From a checkpoint of a small masked image model.
Model: encoder patch size [8, 8], decoder layers 2.
Training: adamw at rate 0.0021, 8300 steps, batches of 384.
Data: trained on regions of photos with short descriptions (Visual Genome), 101725 training examples.
Rows from block 6 of the encoder, named by matrix and row number. Rows with one number belong to one attention dimension. Each number is 128 + 24 x the weight over its row's rms, rounded and kept within 0 to 255. All counts start at 0. After the name is the row's rms in percent of the matrix's.
# v: attention value (encoder.blocks.6.attn.v.weight, 128x128), inputs 0-127
# proj: attention output (encoder.blocks.6.attn.proj.weight, 128x128, transposed), outputs 0-127
v.44 068 [178 123 151 129 134 115 152 113 138 129 140 143 107 118 155 119 128 147 138 107 110 105 109  95 162 123 140  97 122 143 145 137 166 155  60 138 137 117  99 165  90  72 125 123 127  86 116 153 135 126 127 155 123  88 154 129 187 162 120 117 114 108 108 124 107 116 144 131 138 118 142 118 155 104  70 118 126 118 164 135 126 105 128  89  97 169 124 123 108 114 115 164 148 140 123  90 141  97 151 204 133 109 109 104 128 113 119 159 118 129 161 117 140 128 101 108 179 136 124 116 119 115 142 133 166 132 125  79]
proj.44 065 [ 89 109  89 108 115 158 120 113 188 143 125  88 136 153  66 141 115  92 118 148 160 144 149 108  86 106 111 136 100 113 128 122 116 134 147 125 122 100 162 129 142 155 124 152  99 163 142 120 115 143 134 159 120 186 103 129  73 107 134 142 108 111 116 149 136 107 130 123 135 161 129 139  92 152 158 142 105 137 145 123 103 129 140 160 107 107 130 138 121 130 124 101 142 105 118 118 159 171 110  61 131 170 124 132 121 123 137 125 117 113  80 125 110 120 138 142  62 146 151 129 148 153 174 137 132 157  93 145]
v.45 072 [127 151 194 131 104  99 147 127 117 124 112 106 109 107 102 149  90 165 103  95 120 169 105 106  88  92 138 134 117 154 112 129 182 141 152 114 144 129 130 133 117  98 129 111 155 138 137 172 149 134 141  76 133 170 134 119  67 188  92 103 147  93 132 127 116 111 125 155 128 148 129 111 180 136 138 181 132 133 136 126 124 157 178  97 136 135 118 135 113 136  97 170 158 111 130 144 140 126 136 112  97 174 130 141  97 113 100 138 154 137 113 150 153 121  81 130 144 131 141 136 130 116 133 129 108 134 146 136]
proj.45 074 [144  78  82 132 156 125 110 140 149 123 153 106 141 169 154  95 168 103 125 145 119 134 144 128 172 121  88 158 150 104 172 153  72 123 124 154 146 117 122 143 143 166 134 175  91 143 153 134 116 135 138 167 108 101 112 123 129  74 138 135  99 135 115 110 136 122 142 115 105 146 125  89  70 135 128  98 116  98 115 133 111  98  72 140 118 145 145 137 131 116 116  88  87 152  84  81 127 155 135 180 148  99  99 112 147 115 132 139 120 118 159 107 106 118 147 143 111 126 110 135 128 135 116 136 135 125 109 151]
v.46 094 [129 136  97 135 143 139 140  95 151 100 114 145 125 155 121 139 129 126 125 110 137 143 141 115 102 118 123 155 105  97  66 186 153 128 159  77 135 148 122 116 155  97 153 117 119 170 122 113 129 113 129 140  90 104 148 102 182 157 105 138 108 124 132 117 145 152 115  98 141 157 123 137 175 117 144 140  79  84 130 121 144 145 104 165  91 136 125 124 127 101 128 104 130 151 108 112  86 193 113 171 110  98 125 174 118 117 155  83 115 109 129 117 124 104  82 148 126 129  89 123 125 122 142 136  89 149 134 154]
proj.46 095 [166 104 141 137 137 117  99 162  79 120 122  88 136 123 136 122 107 125 131 142 160 103 121 153 136 126 142 112 159 157 156  67  72 137 119 148  83 145 134 133 139 143 109 152 136 121 116 131  74 126 119  75 162 127 115 140  93 132 134 146 122 163 104 159 112 126 144 158  80 116 149 107 116 134 115 119 151 149 117 124 131  97 168 121 136 132 100 119 120 139 118 139 123 103 143 145 156 118 126  83 122 136 120  97 140 141 109 196  85 151 157 133 135 118 147  94 140 136 165 127 107 135 199 133 170  98 131 110]
v.47 063 [129  93  92 145 110 147 164 173 137 141 115 104 155 134 145 137 116  75 141 142 118 124 126 131 151 138 122  93 154 152 164 118  92 132  89 117 107  88 123 139 128 111 105 170 105 106 139 136 132 147 104 109 140 136 133 193 113  77 140 139 154 119 107 139 147 140 113 176 148  95  92 147 171 126  83 107 168 151 127 116 101  98 141 115 122 126 134 132  87 140 144 189 104 137 107 159 124 111 139 110 122 133 136  88 131 179  99 132 147 122 149 132 156 127 154  89 116 134 142 156 126 131 125 152  89 101  93 116]
proj.47 062 [113 185 137 123 105 133 107  87 112 119 125 166 121 131  78 121  87 174 133 122 135 125 136  97  66 114 146 139  92  99 116 181 162 138 159 138 141 136 160 134 101 141 143  80 147 133 135 117 174 132 113 143 124 129 144  92 116 149 138 138 121 137 127 133 123 106 123 161 183 123 147 133  65 148 147 125 111 108 136 139 157 162 110 116 130  98  94 124 126 103 141 112 145 119 133  77 118 112 147 139 124 122 137 143 103 102 194 105 131 138 114 140 112 142 124 148  88 136  80 117 126 141  86 107 139 153 145 150]
v.48 067 [120 127 169 123 125 150 132 141 114 119 153  86 122 141 176  74 135 153 114 149 142 128 117 111 120 114 141 129 168 129 111 123 137  97  91 142 138 130 164 154 131 154 130 133 129 148  96 103 133 132 117 154 110 146 110  86 140 118  75 141 111 181 114 168 111 146 114  58 106 140 159 116 126  98 159 136 121 121 143 117 133  72 153 115 122 110 107 127 100 152 142 113  70  95 121 131 124 105 102 190 127 169 136 138 110 137 187 116 125  95 132 125 129 109  99 162 170 114 126 110 124 119 151 107 130 139 124 160]
proj.48 060 [155 133  84 158 154 109 154 104 173 148 113 124 117  96  31 171 121 113 120 149 135 154 121 143 113 168 120 125  83 125 145 139 115 136 120 130  98 131  90 131 107 107 131 115 140 156  77 145  86 122 140 111 131 130 150 162 128 130 189 136 139 111 110 140 157 133 106 138 131 146 108 151 117 145 104  82 152 136  96 181 137 208 142 148 146 122 130 129 107 133 133 153 138 141  97 133 128 151 122  89 114  95 143 130 113  98 112 108 105 162 137 129 117 129 139 112 145 110 121 142 145 139 149 146 124 154 114 132]
v.49 106 [103 105 139 154 128 137  96 125 130 121  97  99 134  98 119 145 166 183  79  95 120 112 126 134 108 164 114 131 134 146 141 152 135 156 133 122 140 143 115  75 112 132 106  89 159 143 114 121 128 111 134 119 122 125 102  82  94 169 142 111 155 157 124 112  98 143 141  96 118 166 152 132 135 132 162 158 131 119 127 121 132 173 142 132 116 120 139 135 179 120 103 114 105 110 135  73 147 143 146 145 120 141 131 149 131  62 154  83  84 168 160 122 124 135 107 121 143 169 114 129 112 134 135  96 198 147 135 146]
proj.49 104 [165 138 113 111 152 123 141 120 143 142 170 130 104 146 100 115  98  79 147 166 116 139 147 141 161 100  80 112 134  98 104 123 100 105 121 128 105 122 134 159 121 147 135 131  81 108 130 143 108 161 148 129 122 146 147 147 156 126 102 124  95 112 120  92 138 109 139 116 105 128 115 103 108  98 128 131 133 134 136 127 126 117 131 138 139 141 124 119  76 137 145 151 143 144  96 157 121 154 113 111 136 136 131  99 127 169  93 174 159 119  99 159 137 117 152 156 132 106 130 120 140 124 250 171 100 117  95 109]
v.50 082 [154 138 160 174 140 118  91 121 109 138 153 136 126 102 145 154 145 155 106 113 133 102 111 139  93 144 101 126 135 116 181 146 115 164 103 121 119 137 134  93 110 126 107  81 194 137 114 115 113 132  99 123 114 120 138  98 142 137 133 117 143 184 121  80 117 147 142 102  94 123 159 106 129 109 122 170 157 121 153 152 150 130 134 132 112 128 144 146 154 134 151 110 130 133 123 114 163 147 143 135 168  89 123 111 119  59 141  92 115 174 148 132 132 148 115 139 127 160 148 134 108 142 114 143 214 128 108 110]
proj.50 082 [114 123 109 108 128 134 150 116 180 139 136  94 120 145  99 114 131 103 140 143 110 141 157 117 174  93 106 103 111 123  72 120 140 121 128 110  94 109 134 139 126 133 122 141  57 125 164 147 109 143 176 139 142 147 112 156 136 116 148 114 102 106 134 172 128 106 152 100 126 119 124  95 122 129 139  96 104 135 122  94 103 115 129 153 148 127 143 140 104 136 127 159 119 124 115 133 133 113 114 112 133 172 142 150 118 200 102 182 168 106  81 161 128 117 143 125 148 130 118 114 147 100 206 154  97 107 111 143]
v.51 078 [ 91 121  85 132 146 172 106 175 127 140 155 121 142 172 125 122 161 156 127 161 143 116 115 150 172 142 127 137 120 149 149  85 105  96 107 166 134 130 135 141 132 176 136 167  90 109 142 118 138 121 158 126 127 121  94 152 125 104 114 126 136 112 141 146 143 160 135 147 111 147  92 131 141 120 191  69 105 118 108 107  98 122 114 147 122 114 128 141 131 118 127 133 129 139 135 111  92  59 100 124 147 194 164 114 126 139 137 130 139 125 140 124 134 130 181  86 132 128  82 137 137 129 109 111 149 169 158 141]
proj.51 077 [163 157 195 125 153 114 125  89 131 112  88 161 112  66 117 151 102 133 102 109 103 134 143 125  86 150 156 144 101 121 104 125 162 142 161 107 137 132 100 117 130  61 147  86 173 124 108 159 162 133 122 110 156 163 167 103 157 174 146 138 148 140 129  84 130 145 124 108 132 100 151 133 139 122 129 170 125 135 133 141 137 168 118 101 139 158 116 107 103 132 133 152 102 120 146 142 129 142 126 135 150  79 153 134 134 147 156 110 126 170 135 152 122 119 116 157 126  89 144 130 113 159 136 117  99 112 125 138]
v.52 078 [ 96 101 139 115 124 140 145 137 149 106  97 143  88 140 111 141 173 140 159 164 141 130 107 135 174 110 150 117 113 164  98 143 173  98 141 141 126 148 150 128 120 152 144 113 129 107 123 103 120  92 118 118 121 115 181 162  95 152 125 132 128 114 119 126 148 155 123 120 180 124 117 128 133  98 131  91 109 132 114 140 100 120 117 125 111 143  81 136 169 115 147 135 120 107 112 165  95  95 171 178 125 143 132 125 105 145 134 157 135 109 147 121 129 115  88  50 152 149 111 141 153 130 154 148  87 194 121 110]
proj.52 082 [169 153 125 102 139  95 127 145  99 110 128 102 136  93 140 138 131 117 118 104 141 115 156 104  99 190 149 154 153  86 135 113 131 133 141 124 106 102 148 130 135 110 121 152 133 129 122 113 101 103 120 141 100 106  69 105 163  83  86 121 139 138 141 159 107 105 131 155  83 141 133 131 136 132 129 142 133 137 136 127 109 122 143 117 129 125 163  95 100 140 107 136 125 145 151  83 104 160 122  57 140 142 111 142 145 101 136  70 140 179 139 101 147 152 160 198  91 143 141 141 104 116 151 115 135 112 109 151]
v.53 131 [121 114 120 121  99 134 159 121 145 115  71 127 125 110 138 119 148 150 118 100 139 109  94 123 115 154 105 197 110 141  66 155 149 121 192 122 149 155 132 127 143 132 178 152 146 175 118 114 135 126 109 160 130  96 155  82 153 177  99 131 113 133 124 123 140 178 102 109 131 153 152 112 168 124 168 125  93  81 148 110 130 139 132 133  92 116 135 128 144 123 127 101  81 111 127 100 109 154 148 166 117 140 119 129 119 104 146 138 105 109 126 113 119 119 114 121 177 110  86 113 112 121 127 143 106 152 152 128]
proj.53 173 [141  99 138 160 164 136  92 157 128  84 119 137 135 149 151 136 115 111 117 152 160 145 110 144 141 104 122 103 122 138 131 124  78 124 106 124 111 122 103 130 127 111 129 132 121  86 107 154  37 127 144 105 140 160  93 146 102 118 148 130 139 162 111 127 134 155 139 118 114 106 129 121 126 122  97 116 171 172 121 146 135 122 158 136 164 133  71 129 126 142 140 124 161 141 124 134 111 129 144 119 148 130 132 133 162 175 137 133 113 133 140 104 126 112 110 119 127 117 136 137 145 134 250  92 144  99 119 141]
v.54 106 [119 102 201  77 123 121 147 119 113 108  91 148 123 105 144 130 111 127 123 123 145 116 114 112 100 140 138 158 114 172  83 147 170 129 166 141 138 167 137 134 111 146 142 125 126 149 148  87 114 109 132  92 122  91 164 130 126 163 115 139 125 131 107 133 125 146 101 129 124 101 114 108 189 114 152 157  91 114 158 150 110 159 143 126 108 107  98  98 130 148 147 130  95  63 105 143  92 153 129 146 146 182 139 123 107 105 125 140  89 123 142 107 131 137 115 116 150  98 116 143 114 120 129 160  74 139 156 101]
proj.54 112 [141 123  68 178 119 166  96 145 152 135 166 121 114 178 129 133 169 114 155 121 109 142 122 128 137 112 123  99 118  99 175  96  71 143 131 108 103 115 126 103 149 114 128 174 131 127 108 119  62 139 114 165 149 154  89 111 128 117 134 121 107 156 133 114 124 124 153 131 106 146 134 117  85 122 108  85 132 138 118 137 132  61 148 124 113 143 146 151 107 141 113 125 135 158 139  94 147 105 123 126 137 111 124 163 164 150 152 115 118 148 152 124 132 116 101 126 125 137 118 127 110 129 205 110 166 104 101 137]
v.55 070 [101 129 155 122 106 119 197 135 170 124  92  92 131 127 178  99 104 125 163 142 123 128 104 132 138 116 160 137 171  96 135 140 106 118 130 107 128 134 151 114 142 144 107 122 118 124 104 116 113 144 110 143 136  98 114 126 104 147  93 137  92 179 108 157 119 152 111 112 163 149 153 147 149 125 114 155  98 146 174 137 155 113 130 178  97  98 121 135 127 169 128 151 119  91 141 150 126  80 120 155 133 125 121  63 103 143 132 111 102 141 115 105 140 147 149  94 139 160 109 126 127 116 133 169  63 153 130 133]
proj.55 067 [120 141  82 169 140 111 112 124 115 146 132 140 141 106  59 166 132 134 129 148 147 143 133 112 115 157 174 108 112 142  92 139 154 128 147 148 154 118 143 124  91 125 108 140 131 155 109 143 114 154  93 128 127 132 151  99 114  88 149 113 116 101 126 141 142 106 114 169 106 126 101 124  91 124 142 102 160 137  67  94 134 142 113 101 132 153 100  88 157  98 152 158  64 173 134 131 128 168 128 114  86 160 154 125 123 107 117 101 126 162 121 135 121 117  68 160  97 102 114 128 146 122 135  92 126 118 131 136]
v.56 102 [139 114  84 115 111 145 126 108  95 127 127 157 104 121 111 158 141 147 113 115 152 149 132 127  89 148 116 143  78 155  86 124 183 118 157 121 142 148 132 119 137  80 141 136 135 164 136  99 126 130 130 161 112 134 167  89 146 171 155 123 129 110 122 130 142 160 116  90 133 141 134 126 163 111 171 114  83 104 151 120  90  68 139 123  90 137 119 136 149 121 146 125  97 135 115 122 122 121 153 134 139 169 133 176 134  72 171 119 117  99 129 112 140  96  90  93 160  96 103 113 119 133 123 124 126 180 123 151]
proj.56 112 [135 105 168 120 169 113 111 140 177 106 116  87 115 130 140  99 146 111 129 120 125 102 146 122 165 103 144 105 141 140 143 131  82 138 132 131  85 140 134 140 132 143 143 124 128 144 116 131  67 126 133  88 134 118  79 131  94 130  99 122 124 156 137 111 102 127 114 133 101 111 129 105 162 124  95 146 154 144 112 159 134 165 137 131 162 129 102 139  88 152 133 110 144 111 127 103 114 126 104 100 126  88  99  90 114 179 110 142 130 164 151 112 129 129 154 168 122 141 132 119 109 140 223 152 156  78 129 104]
v.57 094 [133 164 139 120 153 150 126 144  78 146 136  93 132 147 156 116 111  80 127 141 131 115 134 122  84  83 139 112 129  84 157 111  87 167 101  98 106 103 121 121 125 113 106 144 150 147 115 142 132 147 156 129 122 166 143 124 123  76 123 132 138 154 136  99 113 120 135 134 108 115 119 119  87 135 100 173 165 148 135 167 159 120 109 150 167 113 142 139 110 141 141 120 137 118 128 132 160 141 126  80 112  92 109 138 126 158 134 110 138 157 104 149 109 150 138 223  99 118 159 133 124 131 127 116 142  67 126 158]
proj.57 083 [116 141 127 147 110  97 142 111 137 134 122 167 147 120  94 123 131 162 115 132 110 147 127 146 170 156 109 146 163 173  72 126 152  98 132 133 176 138 134 149 137 149 123  93 113 137 177 117 192 132 113  96 130 114 110 146 132 133 167 122 134  88 144 151 168 119 107 118 158 149 152 146 143 146 171  90 117 100 116  89 117 134 138 130 103 138 142 138 180 113 136 140 123 138 137 146 119 109 128 154 125 144 139 131 119  89 103 152 120  83 125 134 126 142 116  61 129 138 114 139 156 123  46 136 131 166 117 119]
v.58 083 [ 76 106 176 114 120 121 141 123 145 111  98 127 124 117 138 125 179 161  89 158 140 120 114 141 145 162 105 184 101 127  80 137 168 131 153 145 143 164 137  94 135 168 121  88 141 120  96  95 133 106 128 123 122  84 138 100 133 155 128 134 140 145 133 121 128 143 115  90 120 144 166 119 138 111 170 133 103  96 141 161 137 143 135 137  78 122 114 140 173 147 133 131 101  86 129 114 109 126 161 179 118 115 114 124 152 102 154  94  97 162 145 113 110 117  91 126 146 126 117 125 118 145 125 138 141 194 152 120]
proj.58 091 [171 161 118 129 128 133 127 125 108 145 142 108 133 115 139 139 116  87 123 118 114 115 139 142 119 118 140  95 171 107 153 100  86 122 126 141  86 112 131 125 128 104 124 184 103 127 108 120  58 128 142 162 117 133  93 139 118 121 104 119 116 132 129 165 120 125 153 148 133 133  86 147 118 117  98 124 157 152 153 111 108 107 137 125 144 129 156  96 103 135 140 150 136 164 125 121 125 151 102 101 127 160 129 153 111 156  89 137 143  97 118 132 143 135 160 123 142 155 131 133 121 122 255 143 116  97 104 123]
v.59 066 [ 99 121  85 167 137 160 132 129 171 117 179 109 158 133 129 130 155  89 139 144 153 154 102 142 177 125 155 107 152 110 106 143  79 109 131 105 114  96 113 105 135 107 111 126 119 133 113 143 118 136 126 138  97 109 120 158 123 111 142 129 103 118 153 124  94 117 136  96 153 117 108 124  75 139 140  89 153 128 136 129 107 131  72 131 128 135 128 126 169  92 138 134 126 117  83 135 103 119 105 112  87  87 141 153 107 181 126  91 138 120 128 127 142  65 185  95  89 119 127 137 156 118 141 130  86 138 133 121]
proj.59 073 [160 183 125 104 117 107 134 125  78 127  60 154 143 109 101 136  91 153 136 118 162 139 129 105  95 176 138 142 109 158 134 101 161 147 129 119 168 127 137 152 118 141 125 121 155 144 116 112 160 121 113 119 131 108 160 104 132 159  80 147 175 148 109 130 126 114 149 173 116 127 146 179 160 130 112 167 113 111 112  93 133 142 157 138 111 135 137 114  72 120 133 135 114 128 180 146 113 152 126 151 140 157 135 109 140  90 115 133 109 129 122 107 129 162 100 140 130 168 124 130 110 134  60 131 150 127 108 142]
v.60 104 [158 130 181 151 145 128 129 152  93 128 138  68 147  74 140 158 109 164 100  97 119 129 116 117  63  86 122 120 116 126 148 114 138 170  92 133 107 132 149  87 102 100  86 136 156 166 131 154 123 125 121 121 138 145 158 121  88 122 126 117 139 154 118  92  91 110 144 107 113 159 147 128 115 113 132 144 152 126 169 181 117 124 166 160 151 119 142 140 148 143 126 149 120  98 111 133 149 116 161 132 122 131 128 146 100  98 106 108 117 181 151 133 133 131  95 135 150 174 143 148 124 143 133  93 151 104 100 124]
proj.60 101 [128 132  88 119 151 128 116 114 195 145 170 153 115 167  50  93 150 102 144 165 101 125 171 173 180 107 123 121 155 120 128 153 113  86 144 136 106  99 147 155 136 177 137 104  75 133 134 120 123 146 168 121 117 124 100 153 155 118 129 117 114  91 130 131 139 105 143 110  97 133 122 108  93 117 112 124 115 131 109  68 122 119 110 127 119 132 125 151 129 131 144 100 124 156 124 121 135 137 107  85 131 135 142 103 123 118 116 172 132 108  87 137 118 143 155 147 113 100 131 112 148 115 158 178 131 147 136 124]
v.61 118 [101 116 143 138 104 119 123 100 114 121  78 110 126  77 146 128 121 131  87 115 143 117 141 133  79 175  88 166 133 155  56 164 149 135 195 146 159 127 123 112 116 148 140  92 134 161 106 117 143 118 116 156 125 126 128  86 147 183 142 135 130 139 127 127 116 162  88 130 140 131 153 113 176 118 142 164 115  95 134 128 147 120 134 122 108 113 124 143 145 135 124 125  89 100 143  88 117 170 134 102 116 144 116 172 148  90 161  97  79 127 145 121 125 124 117 134 152 110 107 123 104 121 128 116 151 160 133 138]
proj.61 134 [149 152 108 135 121 137 132 152 147 111 169 138 123 165 117 123 131 120 126 146 154 112 113 118 183  89 109 107 131 109 157 106  55 130 107  90  96 135 121 139 157 111 141 168 112 116 138 102  45 130 135 135 132 127 120 146  99 118 104 125  99 148 121  97 119 137 157  94  94 116 109 109 118 140 127 118 165 158 136 145 127 118 157 147 142 147 118 105  89 128 126 115 157 138  89 153 119 106 142 159 132 122 125  93 124 178 113 132 151 109 119 123 130 110 135 118 135 147 117 120 121 140 238 148 116 122 118 117]
v.62 083 [117 182 110 154 151 121 141 133 117 146 150 134 149 118  85 140 160 135 128 126  95 152  92 148 131 103 166 117 139 108 165 122  84 150 126 106 129 100 136 104 163  96 145 120 180 116 129 171 139 131 136 102 127 157 101 124 105 118 114 115 130 130 148 100 120  94 164 142 105 149 133 125 110 160 100 146 140 160  86 136 161 195 137 132 175 138 130 141 103 128  93  87 160 176 127 152 141 165 116 133 105 109 121 167 120 136 112 127 163 145  95 156 129 115 149 180 103 158 165 139 126 136 114 131 142 114 151 138]
proj.62 083 [122  82 151 109 130 104 107 138 144 136 122 116 144 126 196 115 106 119 103 114 138 135 166 108 144 148  81 158 144 140  92 137 136 139 139 150 169 137 125 117 127 174 114 152  91 161 123 119 183 119 141 141 133 101 192 138 126 127 121 132 151 130 130 160 142 164 131 102 184 104 133 121 124 117 128 118  92  92 173  90 117  84 116 128 101 130 164 152 160 122 147 148 100  92 106 123 126 135 164 141 142 109 122 130 151 122 112 166 114 109 142 102 130 139 106 115 155 113 108 140 159 118  56 107 107 140 118 122]
v.63 081 [151 183  86 119 113 120 139 121 122 161 182 137 119 115 129 177 156 148 162 134 136 169 131 147  93  89 142 136 137 118 169  86 116 114  96  94 135 107 124 122 170  97 140 131 185 116 144 158 126 149 159 123 124 188 120 131 125 147 136 110 111 142 142 121 134 108 184 124 160 129 119 108  82 141 109 116 121 163 146 147 132 134 175 151 140 163 150 171 169 125 127 141 159 176 118 155 150  85 112 117 100 108 104 121 140 142 101 141 128 136 108 139 138 124  92 133 106 128 147 135 138 137 115 118 113 102 141 128]
proj.63 079 [109  64 187 144 192 108 122 123 160 120  88 114 151 127 139 105 114  96 116  99  93 114 153 113 168 135 139 127 130 151  88 167 176 131 155 168 130 166 121 116 125 173 136 133  81 157 124 133 174 126 117 130 116  87 125 123  95 119 103 140 161 122 124 157 115 144 126  99 121 128 143 112 133 148 137 147 133 111 106 106 109 127  79 118 142 104 118 131 151 138 132 124  81 114 111 101 125 168 120 141 165 100 125 122 127  86 127 139 138 119 128 128 123 100 165 157 129 149 124 131 155 146  68 105 143 142 147 144]
v.64 118 [125 112 135 168 130 133  85 127  90 103 130 107 109  90 102 156 116 162 154 118 128 125 150 103 140  98 140  93 132 108 184 145  71 119 109 157 124 144 158 155  46 117 116 127 162 126 169 133 119 122 131 135 130 110 106 135 146 122 154 133 113 118 133 125 151 112 148 137 101 161 167  86 146 132 135 157 158 123 129 142 116 121 143 118 163 136 116 123 152 125 170 107 115 101 144 154 131 122  96 123 149 134 181 127 121 101 134 152 102 140 115 130 124 145  66  92 143 174 115 151 101 130 136 120 177  93 108 105]
proj.64 119 [151 140 140 105 148 102 136 160 155 121 122 135 134 170 161  85 130 113 120 123 124 132 102 160 122 145 109 154 131 116 120  77 145 141 126  94 181 122  94  90 161 158 129 143 120 133 122 104 155 128 126 115 141 137 132 163  99 141 133 118 164 174 127 123 103 127 119 106 118 130  88 146 122 175 126  97 129 133 126 145  93 125 125 137  69 141 114 111 111 136 124 129 170 150  82 104 123 130 143 127 111 127 119 145 112 164 129 131 119  97 149 126 116 109 145 160 124  89 146 121  94 123  25 162  94 120 154  89]
v.65 116 [ 99  99 156  76 127 136 121 140 105 105 130 141  98 145 110 149 197 138 161 127 132 169 145 114 130 119 140 104 115 115  86  85 146 112 155 174 128 171 142 145 110 170 133 118 103 142 101 114 105 135 141 131 100 123 148 127 167 122 150 123 132 129 136 170  86 124 123 156 109 152 156 107 123 141  69 149 107 100 153 126 108 154 107 127 147 120 107 160 135 112 159 111 127 158 105 162 105 148  72 108 135 104 155 165 171 122 144 138 116 140  85 121 109 110 118 124 159 135 116 156 102 133 127 143  94  91 137 154]
proj.65 111 [143  94 133 175 142 105 122 106 121 118 126 118 121 139 136 133 107 141 138 120 149 103 119 154 129 125 122 168 157 143 162 169  76 126  95  88 172  81 111 128 110 111 121 157 156 107 161 116 155 119 109 106 164 111 116 116  95 135 127 123 134 168 142 110 157 148 138  97 121 117 104 136 173 122 174 119 170 111  81 138 134 108 144 129 139 130 113  94 149 125  90 132 170 113 139 109 131 157 162 124 157 161 139 126  88 183 125 114  92  83 175 117 137 144 119 144 101 120 140 133 115 142  71 122 139 157 108 130]
v.66 130 [158  97 139  83 117 127 105 165 100 123 143 122 166 155 152 134 108 110 100 130 143 169  90 146 128 117 147  88  71 113 119 119 146 139 118  98 112 117 116 178 179  83 134 111 110 140 138 170 124 136 143  98 125 118 179  92 134 136 110 135  89 134 115 113 137 123 126 101 135  82 136 132  78 151 126 109 135 153 132 157 125 118 162 134 117 152 107 125  95 139 118 102 128 118 160 136 134 108 170 110 132 161  65  84 146 118 114 105 142 120 124 122 143 102 130 135 118 109 159 128 142 115 125  88  69 120 109 154]
proj.66 123 [104 164 100 141  97 130 159  96 165 146 127 139 136  81  99 121 125 125 126  91 116  96 165  69  94 142 121 147 158 138 132 119 161 126 129 124 119 157 146  79 110 133 135 124 141  93 123 110 119 125 105 167 116 133 100 116 125 100 129 130 152  99 123 146 115 108 129 156 133 147 127 137 152  49 134 151 118 115 121  80 156 124  97 131 111 108 171 121 134 115 118 155 115 147 110 115 125 124 102 167  94  76 154 137 137 108 137 138 167 120 122 134 119 146 138 100 122 160 111 127 126 137 156 174 196 170 101 126]
v.67 130 [ 97 137 135 126 108 103 176 101 118 144 105 132 148 127 128 146 114 158 102 119 139  99 107 117 141  88 139 157  92 163 111 142 146 112 138  97 124 119 128 112 123 105 139 177 135  95 137 105 117 122 108 208 134 145 130  92 116 148 106 121 116 108 136 117 143 172 112 103 111  92  95 120 100 104 155 109 103 111 128 132 158 132 150 122 108 129 121 140 136 112 125 159 116 174 119 152 170  60 156 191 141 129 121 101 118 145  85 180 159 130  86 118 139 157 130 149 124 117 107 121 147 128 123 112 130 144  95  94]
proj.67 126 [160 100 104 129 159 158 114 126 179 121 127 103 106 139  97  99 107  93 144 125  97 140 147 141 122 147 140 107 179 116 153 148 133 137 111 171  95 132 130 142 156 125 120  83 116 213 135 157 103 131 142  79 124 100 151 159 149 132 122 114 130 141 138 136 118 100 143 146 173 151 152 115 120 121  94 147 137 131 144  98  92 111 113 142 145 130 150 136 115 139 126  99 141 104 124 123 122 166 122  88 135 122 104 116 129  99 132  89 149 148 168 126 146 102 107  96 134 150 140 130 130 125 212 126 127 112 151 175]
v.68 114 [102 131 120  60 129 113 139 126 174 116 128 119 113 132 139  86 157 131 131 172 129 110 124 149 100 124 132 152 150 103 110  88 101 112 143 113 128 120 123 144 136 141 119 148 109 137 134 132 127 115  49 175 140  72 167 129 104 128 197 126 134 180 134 146 102 102 139 105 136  92 187 127 140 123 105  97 145 134 120 160 122 126 177 112 121  98 140 119 137 143 115 176 109 112 149 134 142  87 137 125 115  91 103  84 112 114 154 161 122  99 124 144 124 147 132 125 113 142 152 126  99 130 138 119 124 107 140 110]
proj.68 096 [127 141 126 187 108 158 137 136  83 127 105 100 150 123 137 168 111 131 127  74 147 128 147 139 155 140 127 110 119 143 118 173 153 135 129 108 127 123 117 119 144 136 124 109 155 103 132 116 152 118 168  85 122 163  86 148 141  96 108 133 130  89 111 120 138 135 118 153 119 164  75 131 114 154 148 128 113 137 126 105 112 113  60 143 103 144 108 122 127 119 132  94 112 125 104 123 132 131 123 130 125 198 158 179  98 129 127  84 147 142 103 137 116 115 137 133 146 114 105 135 175 129  56 139 155 143 108 172]
v.69 129 [123 145 140  98 133  97  91 139 164 134 157 132 161 114 127 125 123 116 122 128 132 126 166 115  89 157 139 126 119 135 112 114 124 136 129 127 142 157 129 152 162  65 132  87 109 106  99 128 130 137 173 139  85 116 102  92 153 165  96 116 114 110 139 151 126 104 110  70 119 114 155 143 138 109 152 138 103 135  91 145 135 110 120 128 153 160 137 159 160 126  84 115  82 115 148 122 118 133 117 162 126 142 103 103 151 161 111 149 138 113 118 110 128  80 191 176 134 115 113 116 128 134 128 157 196 173 127 118]
proj.69 118 [119  80  96 172 138 188 144  83 125 142 112 129 132 129 113 130 136 122 138 121 142 129  72 146 152 102 121 129 129 121 146 171 135 134 130 114 143  72 126 110 115 169 107 152 140 132 127 148 148 125 109  93 135 120 171 149 119  87 143 134 138 148 129 109 125 147 119 200 135 151 113 109 138 149  98  90 142 121 172  66 143 123 142 122 104 119 111 111 103 132 149 132 152 143 127 138 126 132 134  93 135 145 167 171 101 122 145 130 135  77 131 111 125 153  98  95 123 120 121 126 148 141 101  92  65  84 126 137]
v.70 095 [159 151 121 173 113 130 147 183  68 137 154 129 113 126 141 103  69 100 118  90 135 158 121 130 117 108 160  55 125 129 149 163 116 144 124 116 113 126 123 137 118 132  91 154 143 159 172 111 132 117 180 117 141 136 142 136 149 118  93 128  97 141 130 141 149 116 158 113 112 111 132  91  99 159 116 138 164 131 144 149 133 106 129 141 128 109 140 101 128 140 162 112  98  56 122 180 104 106 135 129 153 168 151  97 110 133 118 127 131  85 151 112 141 152  91 148 118 139 153 127 142 111 120 136 124 128  97 138]
proj.70 095 [129 128 114 111 136 141 135 120 186 140 115 131 144 147 120 140 176 171 116 179 106 111 108 110 134 131  67 175  97 103 114 110 151 125 131 127 150 143 132  99 144  93 130  99  96 110 120 166 176 114  89 129 123 127 117 145 107 147 148 128 159 119 136  93 115 133 115 120 136 117 115 162 149 114 144  86  88 140 111 117 120 144 121 114 126 131 114 143 111 113 110 122 168 179 142  65 146 142 118 116  82  96 119 128 161 125 126 145 140 161  94 126  97  89 135 108 125 110  93 124 119 142  92 132 131 109 201 121]